{"arch": "transformer_decoder", "model": "autoregressive pixel model", "dataset": "Sentinel-2 satellite tiles (TerraMesh)", "train_examples": 145000, "image_size": 20, "horizontal_flip": true, "levels_per_channel": 8, "vocab_size": 513, "width": 192, "layers": 12, "norm": "rmsnorm", "norm_position": "pre", "hidden_act": "gelu", "mlp_ratio": 4, "head_dim": 64, "fused_qkv": false, "bias": "all", "qk_norm": false, "parallel_block": false, "inner_norm": false, "drop_path": 0.05, "positions": "sincos", "tie_word_embeddings": false, "init": "xavier_uniform", "residual_init": "none", "optimizer": "normuon", "muon_scale": "original", "learning_rate": 0.025, "momentum": 0.95, "nesterov": true, "orthogonalizer": "newton_schulz_5", "adamw_lr_other_params": 0.00093, "max_steps": 27500, "batch_size": 64, "epochs": 12.1, "lr_schedule": "cosine", "final_lr_fraction": 0, "warmup_steps": 2750, "weight_decay": 0.008, "adamw_weight_decay_other_params": 0}
Rows from block 8, named by matrix and row number. Rows with one number belong to one neuron. Each number is 128 + 32 x the weight over its row's rms, rounded and kept within 0 to 255. All counts start at 0. Numbers have three digits each. After the name is the row's rms in percent of the matrix's.
# fc1: MLP up (model.blocks.8.mlp.fc1.weight, 768x192), inputs 0-191
# fc2: MLP down (model.blocks.8.mlp.fc2.weight, 192x768, transposed), outputs 0-191
fc1.584 104:154145171132156139150141175112114160103138100138119201175131100119149129110146155178144138130113123156148075078155110090160114181162161154119100134158142150138088137075067152178121091100134165110171080150122133131162067157159150095123164050086069221098168127192140130188141154104099126123120123172201114035097118086119095191095160093131114131119138130110130100104122151118117137144128180132116137151202117115154108100088100121149096154157089087156121114157115154094099110144122120163110128145130089124086123131136109134096178125157174101105172199100179084131139156115139125029
fc2.584 095:119107171102093139166167111151160124120097090148119069124176089122099091105190105082124103142161078121147138140023108078126146114089094143129108115113155150122126106180199165132121073105132122166115129152090087144132115186146162134158116193109076060179085113153127150171168101150153077144113075135088190194074126137119149112125121183129141176127153177115117123173139073142088129100137069083166150142115085114170089140175124126154167166141117176157128162130125075105116136079138146076132123114136116073127118115187075164115086174133105120166105125130087096077129166165143140133
fc1.585 093:129070097115169167089059116113105117142159101142164147160139118102082140159100177162095081076152144082133173146132135093191103151110156128094131101123145186130135074131108110099155146146148105177144109120045123105169128130126096142129139081164143128173082073118128127134129175120149121146119126188131125091110121124120169145133164098095089122122055102166113104077085106170136086143145114051120111198158063140042064204192154112159098122081110121144107128140111078092107113134094114128122188122087132091138150121089186127141176137194157182138120116132109106108103099164146168139
fc2.585 111:043155137137123067114177133136126109085123028142130120082136171117145164106158121115150093117130142129163117108173089183140077082148148111125102165148099162095125082113153127091189160141174092100149084088093153100055154124174152146113170073148154120118116082114092086154150137113111107100083181122138141137149110136158155098134105084180054127138087114138129161119166157139133139103173093097160116131164187134139160105172070142083185155079152104157155061131153148141146133163170097098147130150037141104079161127053128132104113192162121117120156152134161140133097153164147147127
fc1.586 084:155123110109140136166055161192117126115178178075103149100142094093096126175131129071102115158159147141171165118094134134139113145115130135139159090141142132061165104111166130110077137174133156145083119079147103121130181091157183175098032110122065202092148131175220154125147138120150085084138138125165145185160119133110105137101096084184120168140170108161159108131041153069158171084145108148176156139133125127106120108065097157085133173162070133132116152149153124084150177137124098137156117131113161142087120103170129148145102152105075148134169138147144121111087126137111128183
fc2.586 131:068135124127119125084141123124134166097091129113122118166103095164164093099167109107184103118140122104113135137083162173132141135098132118129119150111094119185078112120105116129147119090104144165144124131093096053110091150102134038141167089129154133143112145103103147076099097060133167133125127116066091047153158168149028107131150140093127092114119151092132103089180130224104064209136100152112121097158156155116180123115185134158107171114189144162131092110111117141075108104084134116105167116154130096126023113122109089109144125137184130143075092145115168123142099170151104119
fc1.587 115:084145166186128125117139088152088184139116125172124160079141111160149169115059135131133202121114183129113126051097102086107122155138115146138158168119154144055076146193137133121138107117170144109119172105140098091161151123114106187169156151070145131160135156126079135055136131096128127106137139141128062170109135130070156131086142130133130125132128156101132144109087075118093144137108111160067136145210131098175118145149137099098102069147169125167093113122133095179104155090070153115066140158109128033142094080158121171124160117133131199156141194114147167111093085116102137171
fc2.587 077:150151126111147100141172141067144080098132137156148119165083124122134182179145125107139165158181196134178137144129187138158123182160135077088087083087141172141111146120087086146163114117093135122103087159042113125148146083093155154160121156069117091176168086147195130137163132140113088147095132107126107116075130093135154160132019094149111125157161151132126095127098170161147111158163118165098110124114126093104083161119145127087121138134103134150157172100089140118135123188182181133136107085111124200083117049152162064119107049124171115137139136083133131163124169176137133126
fc1.588 102:128068120141183154119157152130157118116168163133218085086137136134067087146128131094109107152141147160137088117063087129132134099118182109176168093137111192107123139119176181157125096121170139179146122120070189122143118196127141102119117106106131074126112172167110076117179098067159147089125159140113197085103139154083102132078113147090110152132128140112142160091108153143133121129204120074096125172099059103112148134195136144108132072102082114165138173154102181087150131134146114121115192126062142190133112095143126145095138073157083095156074160149091123133118145143116161148
fc2.588 105:126083152112156080146130148137089146077111079096100155131147176116160138156178140143138121124117131110218155137124130186145013126139145130045159100177126142143075118174126098114153116126143100161125156130154134054091159096139104117123093114123122118144128092117158130143089108119078193139122080176188138131123083118220134125113068134118145149139082124084126111145153112117113096072117178150150116163187166116112140209117086090079092135128158053134170118145161083147118084146111137162142159100129148106153157142129121096174163172176181124087144150107193163125079125122118129131
fc1.589 090:107159136085075137118148152177120127133196146122091136150141157140171119121157184154113131108080149080090083067180092105123123079124163101116142119168098089121122101107111147126143117150117141171104114154143149108091145074146123118108095145124113141125102138110115172130092134126123139105132123074119151081138116098087103142133145166059129126103137157089139174085145141081167099148163139128179115103079144191125121096100129148188136157101150024146186162168129194187101110071096147179141151137149155109220093120161123146091052129115126181099150135148074198144123143066179145190
fc2.589 091:120115158169119128100128132177155154144119029126108162129093149098137144104110080084044155163181141152110120153121192125155063146158117143150115144141114118142136156154142173128197083126173166144111123092124116127145181119100149108057172097089145104118138138128132103113172116124104132119108094141099129122083092131133101195129146129205105182150110098137151112192097163157110211177128160148120125166101186108164186138062156132140169112139147116142087166124179132155142176099131134100120165147082102172092114099118136162170160168126176098123188121183127072138127125197153067133
fc1.591 093:124174075109094155120179152139160140127159132118194082180131161162060161071135127138163149159091142125097165163183108092138091211129145135129136175108078132092096126110107103156126097154155144135119156176183097121159136107141126196123070144120188101145064147113142149119000101065131092165133152117110106155190143138098159148132135116184153120154086196153147099056097122136119134111169084126156134107075166129109158166101116102109137147144138138097156159178083127135169166115145093137109072093089147141099174148123156171172065138136127093118138099136153151145134128116143110105
fc2.591 105:178114155143121121152115142130135099148151078115104132122073155117131128151118107106160161114144064127160106172094158146089105139135118131093149039113147093121169086127133193131125131075136125108183139213133128131122078127151113082100074168149146137143155118073052161159201179178072203114127113164154129087131115121174145089142130124105101139126155068083114156132183081124126105096140197180125128087103121099131095120113121112139108138069080132124072100096050149094149125159110171108117157149152158090201127115173128152141138132104182132114048119149118133101131185161105164100
fc1.592 093:070132139085120141186102073095103135061151122177143114191125067055164137175140138154110123081154121131116153101159133158127149126071176149113150185158148125072117141111100182121113135154168158169123077106152170147098094149165170148067142149123104112128121101109096151112163130156081128065170102135098114130101071123107102127149110184072167135134148113196127053154173114178123091182175106140148156045164093148164130156139090153138152119133090157121138157087100113153072156169102162124119189108103089123123150131095102113172165133176146100134096152135150127150098105157140138205
fc2.592 096:135158126162142042070178117066165146157179110097096167111086153140163110096030165123110140168084135196116134150165113198156115164173120169176113105126091091147172129093099133094145128131112167166172112063112104123173138141154128156056112172129131169154139113133153164112174209141171092130071125115118100133139184105148146116082114129176121116157069116151155143097153084122118135106143152087148079141123128161104161102122129161123131152110159106118138123129082176127182131110149043164136151091129098106116083126160140173115082134112084105187127131160129124103101062101106096150
fc1.593 088:108174108152062098164096145089139176120088142101118106126139126069153140125137122066107112162084096166170146163135154127173096161113116114158134226081149159140133138163148136119069101085097147147141071125167129121152122153102158191107150178132115118160184125143099206120190142109171183125136152080078155108078134131110155087163177082074129189131051155134092117196108145162124090156127180164165121152083200141133139160067146093156119138098148125060139124132120148145153116186112115133160157122108133156113162118171143122107114108130190157098097117124186159125137160132134154100
fc2.593 114:088140106093150153145129088127143164117147116079140161147161120151164105098135115104122114097141175117190096140135122073154118145114113061173112077152101228132106153088173131178130123087124149051154186111131159099141129162083113155126153118121191128157080143181128099147134146122114086145098128128092157140190198121192083124113181116125128109162176196071146111121125112163139105058166099100152107114159069136171142169124142106122128131160139082134082122066076094161024120089145133089112150192121137108121156117120109168127144111135152093140089144169136124107070113108145154173
fc1.594 085:120129167116178077139127151136110121191170170136109136059095135060151100118116071168136124154191135083079163196188143054205099115155164103105098151071128117139104101105094112089146170191142132120174158185086118089078085131164091108179181115104098109138073125128100145134154146155105094154143096103126126086175129165070158136137132149093153146081099109158119156155096151077077120122148120148082134150131161095151095112117125103085144140112073140126087174125166091102188098199099076127165130145136122159117076114163118109121120116101120124088122095139114064167154089132136130124
fc2.594 134:079188071111176138108123115081112100125112174095112116165139127101197140104125128095218157125104112137146107103133103105126139160152173104097163099108130083150056131064156133115115113165140112089117085108166150149163139134091089115088138154139122200135119098121157088136130118125097156092148121156201077083170122131097098197051143129103101163165083141120129137186144169066084119182129131089166114072160147127147095182130143130112070082161081105200152090085097118133162117114146113108141129113164093141125129114082125124195065111102162103144190106155176125137114154140142115096
fc1.595 090:109145099153104090106142103134147147148103149111106174126135144071172107156164040189124125112123109101123162134114191180115203135097131130158149112145124071118181092136113138073162083173169154174123138170101111133114102097136125136091085117111107117139128170118159146103145137147147118141157123091080181150166124177132107139107113090084141159112118159171131157064204105103097147214142135166127126092166136142109076113117099184123089166124104143152165144157108163172154138143155128004132156130167162163158185151122113217115147107172138123146129110090153164156122096121199152142
fc2.595 114:091142184142127175093102119146113148157186073133145083189161089160153133075123189153108113107140126122138131075075143101125081144098129137101136126149145238105034120105163165082078161094135156149083073104171149088150132136144112148119126176125118084116104102121099077138136134111070058143112177103115108090141168185149122135160117120096078125187115118119115146179118124168117132097117139115186095139085108126149172157159174119148156124121136123197097141148156146087120153125122181210124077127170145133125165164159126107097075186099119139117077103141173119148138085152102162137
fc1.596 096:109128088099070145119145167151089108160092186131092120119088109155124089119147091143095157155140103125117100125100103093169133088136110173133141124129046092094122151160135159140127149122160078191105126137083171098192099103116132144164141153077155073160114133170138211123143126111134094194126128163111161176088121145082108103073146102167106119125098109158082108141136129112150089070141159133198170166116127185146069125130153095128130170170125146156112100122165175118102094060075180107145168171089127153112196103161122028122097155149152137117155089121093086153093111079117162099
fc2.596 090:168100089198166053175087061087108118126108159196122132115066103155144134145147107080137134119185157126174122193074130151176162156160154129138140165155100093138142125110130109174144140098102181112106069122161112101154086122126152137062120080111136157158098123184147081077135132105096156049100129082138173090104040119148097139178144114121127111126165170120120129118148103123114126143136092184160085073124159136113187126148133178067126120187149111079125135143149069112130118207089130134154116053146110132163102100101121145090158174097118142090136135110143135129146124101164137121
fc1.597 090:109114117110167176112110101132098152114133132093123137121098120163032103121126120095153142101191152147170093092089096041075110139130171123097052079129102141120124175174076114095050107087129096081126132095176142105080119144118131186154095146101121128115147043119169118061117129193125129076072139156102077103196167143158128191119139199117112139140139126076109087119193111103138114124120162142121120148100133115091091158130136121156154131068100115188100128123123135191075131123108149092093077111076128123111139079113131121091115117164188140135138132145083126077132146127134134152
fc2.597 092:139170149139068062179112158115085066178103115077151113151118152138160146153124143126149082072179118061085179116130159177088167109149134116094162102127072140094173137134151103087169150135145101109098121131140123126161149088123156105142125072108058096151143182059100187143148128110124077145198126104165047152154130150127169112112094106103135121167150154160160123120074185136103072109137107172162100107127080144143157164189130082132123121131083176129122100150097142154121167129087140099141122130116088119107092140161127074162046094103099128131112109096173090151071146169090109128
fc1.598 097:118134107116116111126149108117112178154160147112075159109094095077119141155070090130166172082122102150166133119199127101138071135131155061088154130134160233129139092075161149148176065174160155154178146117061119065118049121133117132107105178134154119159123157076083167120134158114111065208095112115166087123167114108084130156131164178101168125112100151118154150158096142097122112151119088106098134147118151155081107170134134120121071135101078162069085110108155112099180149196150124098146096124107146150125136141164182147138160108125151113112140112093105054130174105123151163124
fc2.598 100:111174085167121162165114153123166138106137134133179121140121114107150148139115150136108082125138198147024157079136093149103173127112064212105113194120114073121193116125115158080120120100103115102056118090112118186153106170162120149109076090129084141139166118155119095106103114118118118072177220142143165178104138136101161160129095110106091129151075062140166170129106147108107101144053167144135065126076122147157125118156156132129151103159152086184107079159129168099125130161147087104130135120135133157126151180181086103153076121087158123154111135131141147148073118102115088099
fc1.599 094:148189134101129108168143161060129154128091086131114188150141085086162141105074179188108134131079089116205153233096101119166129088097113107128122133106138144144101159146126109195100071154125104120171159174149157143069104158123131083170102141168081138125168144110129125187156141132117192146148139162146102091121184063142101099099155154144110115137116157108144117063135107126119095186138162113141106140052116139116123091104114128119102078138136103129190157122064125173185151146069127186110090109083158118151067154136089124109134123102143152135146094130110135102126127157115188186
fc2.599 085:163098145104099179092046108164116114110138179116137156192157119182103132127119135064087133112136142152136105121107122119078146077145212184099090159143092145152130152143096086168136161112188087111122117151174124186104154135152150129120156108069112107193105135092156168052094092130186119142136124093058114131080166152097057137199083158130093114104158100118097165119104158141132130107130065088125115135115120141149146168120168082100142131106141095178121145147103187120037149140132119122117114106156095162137134150118197140113105117095134124111156114154075188169085086164134115134
fc1.600 100:083140179092159149118144108110110113135117128147109137114080085139153152139148126149114146163094073123147154115104131166102100132086123149091110120096175157103104166070146109115150101120099155124118077154146092115100098171082129097134142117112144125148133086123220113140189111127145116047089153145133125104104120113078091120157149133046164136157123151148145139101104160112086189096182138129179167129119073124124132113062078125138105116085158144216203117116144136174090175176039161117113147134115174138136068180079164063120118100161163146085085141064169149161093132124159147168
fc2.600 080:169135130135103132178082133185122142143180100101108086111073097126128095148069105189150097144201174137110112137164121161092160186123114120145139132146099088080155155082118140100113160100058123147116138110113143063142145134171033155104126137130124127129109086124152161066140125140120087132105156131059115094090156131085115039099148124115116049154111202102098150134136148144159120082117185108136128145163109071105122092162124161105112172156138131149115114148070105142120149084141136140114136133109124070095098174146167117106122180108066079177121061101068067130147113166117096127
fc1.601 098:094103145113161123116091138109105140206161194154083108173114123143177137169130135136103102118204099073097148146082098134138178136138157144126084156109156146119172136147125122110180117129146117097149087161044155096157179104128113138109116101121164094100084105120099154099151205127103180104118107142101174171152146100134137069155172155071135119142046112156198143089126097160082105128094136152122092090102094131114076157112140102126113083142177080091079176138244110114167133084136153083150150084118123142109119132165146107142139169110143127096169080163112129128119181080102141142
fc2.601 114:144173139156188178118098085110128158131112083085154147093138102114139122170168122106099207103154197048133112129160119121118105102158081099125144161120124160143110100053111164101135133161174153136113115113183116162113141151124161165122168205034093157140088114125136087158184081135109159130132113087115066134205094146136122130199134134099088119104139119129138051110112076113101129116098157137123093163161178155169152109135167120070104115147142155153185149167119149079120079194157169136132160154119116124113147105161123068068115133174123187167135117100106140095117139100112118112
fc1.602 096:128128136133145176091152099161150180148160136142125074166103127092149086100145180133065166149078142127125161127154152157152117119063148089115162158127170108053070095129129142164142171138172196131174107107111132050111136142179199190102158098139099140156124096143177143147119140117112190126139115179136168192162116135150136147174086155096109121138114135082127114096136046150126147152134158140157142131174153148118080172154101075157103181137153165098120112127105177179103139144092135073156182144130097100155101161146104115186187114126082103113111147170131106141087165168188142186
fc2.602 071:182155127138129151087167084121135044113165155084123160101141142062137075096049087105119110102095081127138106111168067119130140121136195206156122098146166113105182143140091094100124094112133153105102065101148113100166114133034138134106182140108087123108095138160091126087156060133130107118157141071109138160088170135154086106108145107166129131119125188175115186121124116104108129155189112086161073124169125182162155131124111132113171135150112143179078152168098150162160129066132093127105098089202204120133079130126142145132125151153109122125120098085126130136138104119124157074
fc1.603 095:168137147120144155167125056157195125156101149090114160080117172131155128152130143133166150176134054087102141109091118060095144193167122122117086101163124134133167133078119150112112122128118135065111096146171085102133096130116118133095085069096071144123110154143155133148179191115113144119146128102133064103157179183173120125100109095101052123161159182130129141102102177129106145106231108113032100133094127063141128131135145173130137150119105129105154142124103125056118135129137133144157144080043132145155130114154159121156191115160091124175126136128140154145173154155133136197
fc2.603 087:093124109117131122126076120127117081098142103145125136139157113189103085115160136131133140144161179123105124146167088176077093040104166111167148222073120127129110138120144141160156158196140107137153081048046141078167112158114138156115107181103151144102098147145114150056109182117131174132188090134149119142131032079104143142093142200162141191079131166151143082114164150135121122145106129143152133150135171155096115146137142179135137137122177093157150118121148127129125122080078087121176167159143136132119075157093135120102071113138098105094173147100097096154061113076136118112
fc1.604 095:115058106129157151141095134146117091110122119103107140158092114090196069158115114112121159125104084107077086134141105131112132056066166086126129111106117183096086124112094146113128153132149109108110155098066153088100112058124081188110135164104092156127061184132188102156112104162121137113159151115150163083100081169132131091101163085108167154154079109170146122124141126121116115116089140177117133130180109076163114145207095126109151119184144171121178115127098113152088162143103099157170168149154107201132122047094118123106134168095123166075083115134069130148092175145162148189
fc2.604 088:189112148187070137113113054124127132126097222142115102107117171131174176099127177141160155085133151045136136171154077156184108137217068148058155142116153140089172091106165122140101102121115143143194083112118115213126146166099103113099117142120128140161149108144097152203099089143127165104150119115115071134160143096093095166120089141153130123149168121123172146105115138138104106103130180147146119132161134153088159118072152120135108100107168138113098171169141163122187098133132135091122145163091159092141135171140139129151128178121094131103111172176129107090150141159099042086
fc1.605 113:115102121137085124108116154109127144084124132137151181118129145159141127147105094132073145129134113092128140186167117116134138124089119150099118206155075107105155170185108163094096125107153094131113090110160175093097116111115070142098150072094127082111091112026098124150107188078112128131131109087137138103085123099161076109150171063134148088106104140166159111085105164133185070196104120091119163173081150108101101123136112103065125150112132132130081115100171179050104062063108080135111141103173071059083103140152164169149123171101126129160081126119121078155108117152104121152
fc2.605 105:106131157085110163117095084150161129135043102139120116133124173117140166173145182113148158139159114099183102163095155150140089159080136064149155119149144191155166159115063152111109088123153121084128092140082079144089149096165163073103124104165075070101081177162133108126094130159087100160144189159106111131156139145163128158139114132138134156080119119126143199066118098157161098101072102078143146135122194122105139178124079142157097132127114122091163092152122181151103107155139084067066183129134121106083109141174139130085133164110073130109103120151084147093108207094133122172
fc1.606 090:164129166129155159138119149162134076130162192149125148134109133099116087150084154125094108165081136146122169096116084120140110107130137172165071112128144083052184111089133072106105078087119120200112169142081148174098142128174114149159096167112075122175085146111183190105095108134174104078077124141152117107116100124112188116097129105118123123139096179106106103136063174105098109158132138124153101090077117070100134083108064145080098134173082103145158144109126145136189120159112096122130058111133061171127064113106068142203125102109101132067124142141126115115173106160123136105
fc2.606 103:112141135106121142131099091174129142113125101118115102129150087196128140102118131137168157093178135140101075184140136161132142089108085111040127129156111119076097134170094102117112120155156070090085084084166078159138124141059094164135135113144145153105132095193112068223147147143181110053102110124147116109151134110158173147162107125171145113103148170132135131145087036128156154083113103120073133170114159161170140164114197100109124087129132120119095084195070131157132157112170120118145174125130063148088143154155160155096142133132102167138183164146138113164104145152079153197
fc1.607 092:152199079122038113120125133157103131192072099117103103153087147088158209147179099129163130113112115151112139110094091161136132146148165129122101115119136138121158129151111106120163051140132152129212172137128157100140142107136183172154131082127178134119110125200094149109089189091197122089125064097079112115082154093137150109187125162147147106100126135122155117122125101081158183140135138128116156114086126150113096099103055157119146145120163163111192128128198167166114068139131095139180120136120155110137102097147096083124185145097101133097166110073146145176160118191094152098
fc2.607 109:101103201132194144116120134075114128150179064102184166171176069170177119081155174069105123129107100086137141098167179155081116119120142099062159133141129161224134091146165126186141141112179104142083093116148141102144064156129081130070129108067060158142124094095175132125143072109069126155116157121150136166167152155112126107099097106161101092161091152040144086150124104128163087090131131099191154118170116106138153138158136137145114066142149140116105134103117172141127132089100139104129102105129135121133118163100154170143085132108089130159124116157136100108081138191155114124
fc1.608 099:155152076081096148089140166122173101209135196165131065126108174130195120081115135126070144103200125162132082121137101111146142102102101129096121160147105072097117155136149118176065111131123171135140137084097123139090143043133174088101116165120149138126110135139150137152164131143099063115110192120104087138130096136094122153154122103170100084076119146080111039098113134132096123121107142186055095135127091086137096111143147136160164154131103121143102113117061187120124105117104127093107121124082098105131069153110123177118096167101171089112121199063143070155139150103160123126
fc2.608 087:105174132150074162161064189113131129087116129114135169101097155134083102110099101141172113136160089118158125146129121173102115167122146118123175155170135147094192144077153182082205183106105124156103085115095161131175106143113063140174145080105145096105108085185067118201156159160097120099134092117113174129094110095122119182126136129156107222143140102134117174105143158138114161128120094149181143142145167120122119091134081147134183117086114178131144169119086092181132091116138103122188133115142148140178186103080179119124161176107094111075129085090152112126092148166148146075
fc1.609 102:084196122165159212158156114096101148122176086098113155124131129136103146144112151151091190117155133084140114147119164151214122111146240128070105179158129159108087156148097138162105111091152111184155141132099113137138096125152100135133145140086121064104164156140116133102137142144106168121107128072095145151100184164134103115084180100086156090119098203129071085114153151149125109141123076148097125092112163153091122124152143142129195162083135141115134135143127110139080120110086194135156115113152156111130099173132102116097080180081109131095071164176123114215159178152136135164
fc2.609 100:075071101148147130155084123099128148087155065138109153136153120143153128133136138132200150081171106093112097141129155142175102180083145120067106120102136143108118136140102117094100135141143118135112149132173131220098023152081161128114139148155116127113137050099143112162173122147152179115117137105117118132100138178154105128114117088143150112195121134125170100134096174151112100146160076141129089162154157128103155067150175042103137126147123111147124119115153096111114099170116160174168129171157079188104187161096089134131145166124080093132084216119197120200175149112126160156
fc1.610 112:178112177133096141132123123107166148171171169115096105180099124179089166118095139131100161116116154063096153105153194120115102107137125113176096065134121094123141116133090109176221133098191116149138129148176125170179104116072111161070091199140140128112115112139159088154178140117123147164143113130076135116143159096104136187113098109104142155155152069178139180108188176091103068229140081145107132130091131145124162145156073133084075117128127099143127124133166126130089073080106112158137139110166188091122126133144159109135154150078132169100079119044135114123125117106115133136
fc2.610 073:199088082127167100117123143133069118097107116136139088184183176145119060167207095105133076142117097142130088124164127115165109097124172087136078120178065114060130097219115111070130154168155078105157153174126164165108138152087118160114126091149172158105108147123109140167113142157138104106099145158146141183150145126182118063150132138083116142142191128131120105191091150154101129127151113151154115142171130149089110133077161176141135128104101143135140148164146082130085081184141180110156143108149071090170125102169089156157120117187097160126098126168092102143118188150126179122
fc1.611 109:124144101142117079142127131124145197103118200128125158148106167164113124122160163138134158120156144103074156046074186077110133167154098130125158106109143155108190100114125086109149140087129165144125176138113146120116139132155130127133106122101160191119117080106072103171065136117069142133168120073078170153141197135088135174095176143093103147149137130137134037056141131137120097127137147107144112159129147131178165084185102130091100173148112164163130145105112130152047131139139101129027087192109071128164107134091099077088105149123150119126151168110178164128077097128136139108
fc2.611 080:130133152086140169104144085120147116141151118148212078144102131106156145124099136134171195107184163103076106192115140161151122159171161148130151122141131114087132094114173153089132159113162097156122163165211130160156175135202153121143138182110109094137095119072118106132095090130135203166111179116156073035058124144118136182140128140179124124216143084108120129125092088141127053158138125164180102095105121177116215141114117144118142131106130139122139067142112108104070116151134131093139132150133097129130119117128167120178081144168140053128132104097155110084147088141120142138
fc1.612 096:066181124138092118178131196119031067116100074095128126082064112184116135146095128190124137085170179085104098154098132160123164183142159121181118058087144074175086121173110150086133147143177141132168117105125083117103147151120133160135189081148143083149107083107141092101113140098147161069167182112146067100108071141112108126105153143081173146132171173163075108162106089105105105144164124131090119153111116124130130073142156108112110157125167114118140081232089166131153135119142137100094148129119089149172118118146103100110119130131123104149122156155113120147154107141187121115
fc2.612 114:150110108136150136118151122116170121164132046129067071107145126130098114171158131115120069153113119105139162101147088154111111113123112187087159149159148142133138131125166107131108118080155179133127123121128127147162146116095095139070101211149060172137127218138144172122116057089140171109147096129092139141220201112085098151118139131133086096103072117179122110122125150116140186107101126054151158083103099147114148214134133125142183110142157096140105172081182111162101129091095073115134146096150165136123159175111152141110146125141133149137135087051126134080145098201135170111
fc1.613 087:134090119110127132127146177119154119132166173173130096152135108129088128138087124204069077075117110076201052171111098147162099133096100149139108099124095133142111136087142175087124108138136108109106140084147144081144116085067120070121093120076137081095135151085182160166107098121112088134142153115148094112117163173142121082147113101127082114138175082090184131115135161141089135088094108143113013131137110138100127124156113139124114107122138100171140207126091176066144080044094143095069095137106208155187166107105150144130101124146126139121135160097158125168150128152098144104
fc2.613 095:118167095145140106127148147072150132101145099148145129166107199103133120114144068121175198118131142123132118189130119165128114128131127109084172161194156151112127143162112131101094103121130117105145074105079114140111172154187089147154106139187112128184117067141129159079139195137063138098094132121124189131103047111133171122110156100144197139087101101181183093169133137096153150141070150143135170112142179078114094098142079123157093093147142125145169090149134114113156145100147170167219165147106061053061121158146145130120109160144121111085124093108155119162102104069125098127
fc1.614 104:195170172157103108164100151124169164151166089173142111152082116209140139148195134172142093194152081107182088149118140175199142163115117172140081116144101096091165145132106132144116129111153110155115105155153066148145142225106116138156078120184157117095169122124132144126125112135172138200125165128165097122167186125146121126155148138162130138152114129063110194115132218140132135088079078129100177140161078166069154103126187128119101120088126115128131136165084102131107161098130143150093127133091177139081140146155147146144130174123195128114126137087141112095122134139093072087
fc2.614 091:090092094155126145111112148143112141113116065125101125121102192077043150123167073170106121117109143123127134135114174124113135171130155105093129153218094152063125134157060092110123062162177140093166107130106147109056151137116170121104118156131122084118158097170130112160107144145153099060107067061088133105136128144121190134113141130111158169084113177149112112168122110128198102170120154146106143056176141148116122096108141152120079130151191147064079121168140147117110084097091140158166123140200144128105185066103143134132128084145121140165136157129094173138132067154111164090
fc1.615 098:133153153108105152192149114191122198129091133122156076088084093204140090152126078151078142089124126153097122134075133128086128064128156123110125061129169124130120095091162192174140105100142147131086156151131204150143124110156167152097118129156158177117103049176082200083034100121090170128191100091200150137115121113170115156161088091136099119179153092176107097101128143126113140102142143117156147126131157141175130167117093099162109064152091106145147098106112104132083093111067126171105114100120124157112132090129109128119079084169141142116106156149143107181114153146128147127
fc2.615 108:092182096102084121100102070078154114129096135126117159123176085085124143159113127104174105137105159119181145103153146156138137172208106101172145093145132165149176104099181095119085095150097177163141120130133132159156135084107102117083153149037154113106129147086138130153189137124177114181089126168082143082117124118156135124118160152127130131069123144091113170155088138136136075165122044110138106135094093103104139081139119096085148175098153217148101161131122163179139135136184195067117121103131100126149172182162168129138192139136114094109092104122156076115165125143130067086
fc1.616 093:149133097056217093105057105122127109120093113170146130158091079089137147037157105118175109068095127131085152124186127136145160170131126107104132141120099141135098141089156132114088123115073150169158098140104098108131079080112133089108118183116158099113157101180151153109109090097131200123135111113076066174107147119161081138100123133115099107100087192148157181122097130135087174123145144090070163174129127122153144161131079142132135168085132100169153095104137150089139153128116156168170142134152053120111106130148197093179165143102093110111127132147118178164188167059107110151
fc2.616 100:124141128169070155169182129149118146128120138175153082133103155176186129157153126141102166166166104119175152148127145151063131099146131150122177067076183165070161105153155140084150129159147149072136117127145138126145101172153149175128190120126168154098102119073080147126072136186152112113075150125135127066138152111122186067138165117114105168157133100148127077091133125126164101138123111137087114134139128074161150084148141109094147125087113162146144175150116102109160071096090047172123084118154134100144170085055197101057130106159199120121106131121136141118077131171062119127
fc1.617 100:104158140120116108127173094095173116138149165169068193175104098108053128183120103080178144135152136090089190158141065092088129046121143114152127140157152145169127125120140096157144070170123137145148110119107069086138110101140077168155132125148073153142070139144124138145118099127131194151112121155094114100124111143153141143112137131107110190138067089162122158196115139159090116097108118143108122107103112181128115110112180195127151146089095054100139143060155154162183113193117168110103133162108135097099098145127094095138158114119119126080129088148124150118112249104108145160
fc2.617 081:177150077138105116127153143097150106154141172155133127055105091154112133130146171161097112120137192119170113046157119094112142160153124145058131166132184094091112129120158143157077052166163159183118147143130157105113121173140174093108167127116129150145089202045140114079169147122118126161132164096129134126122131189063152081123130101154113129093118113154096099158176124162136179160213119144093123139125141092111161111141192168143118126143130100112077162099103186097109050050113140110090112116186152146136114083144130135111093092118109150109101061127121120085158089143090151133
fc1.618 089:129109149141138094101184103132193151135156115103132107124082174132094170138119058143099139165088125143145119134142087108125132073129097151101107114129107159153140098116117131113160116163191164118102192222121139161146141095152069165077108181096102118133111128209136147132162152108143123137152157091118066101172142119135115105190065163152124211112091171068119154121050084109115127083137059058135094162145103106196164088078145136126116097169119121090113133142144109127091127103161108179100104105177099185124155155107103123079107180144130135102081138105194116112123127111161124121
fc2.618 089:184114099102123191098162148105097078111097096168122140089174126152099139098074121145127117087158183124076145125057160109088117198119142106135103119207146082138161114175142154160130127086169101132119136176115121114181134228181115118174156070163162158125132162103062087117087163122123162165085130171158130160148125170123119123132153110067133135129134120186135086071149121130129133146132111123121095116182120150144158178150147175171116133054116135120165102143060135124142127127099131093166178128103129098176123116172124083129129151118085086122051187138114133173176160152088135138
fc1.619 093:123113107178111113155132070201163165164109199140132129066104177124217114115117078148161077142110132149124181159166142127134092100154137126152127092153126084167130149148138088150136031149191125162122117122128148111177134078118164089092128143125142142178111149114136118173137133074124066149126109108138119143125141158109140126155151110168140084131094166154170102113127079144117084105150162171160070128112060057143085136162156176143094096162141094141131164126148125117118168165155114175114103129150164023065111105102163156150096175106136136174132150114175092144153125140138189175
fc2.619 103:077125144125067137096149168142110157116184153133124123149157071168070158131114066103085145127102123111173035152124135138108181112141120077168145126114059134107143144149175099101136128125051142143106150119138119124106080164115162099148122099192158089102092102073165125104152115126105181150146087144096103162103134103196152126173116157097134227132179150129148139067145111202160156155124122170097143180079113144095101171144139195133159147114102130115152118094118103139124146105181174120131130094134107132092111109091176153152121113087170131114187104177153131177107136069075113088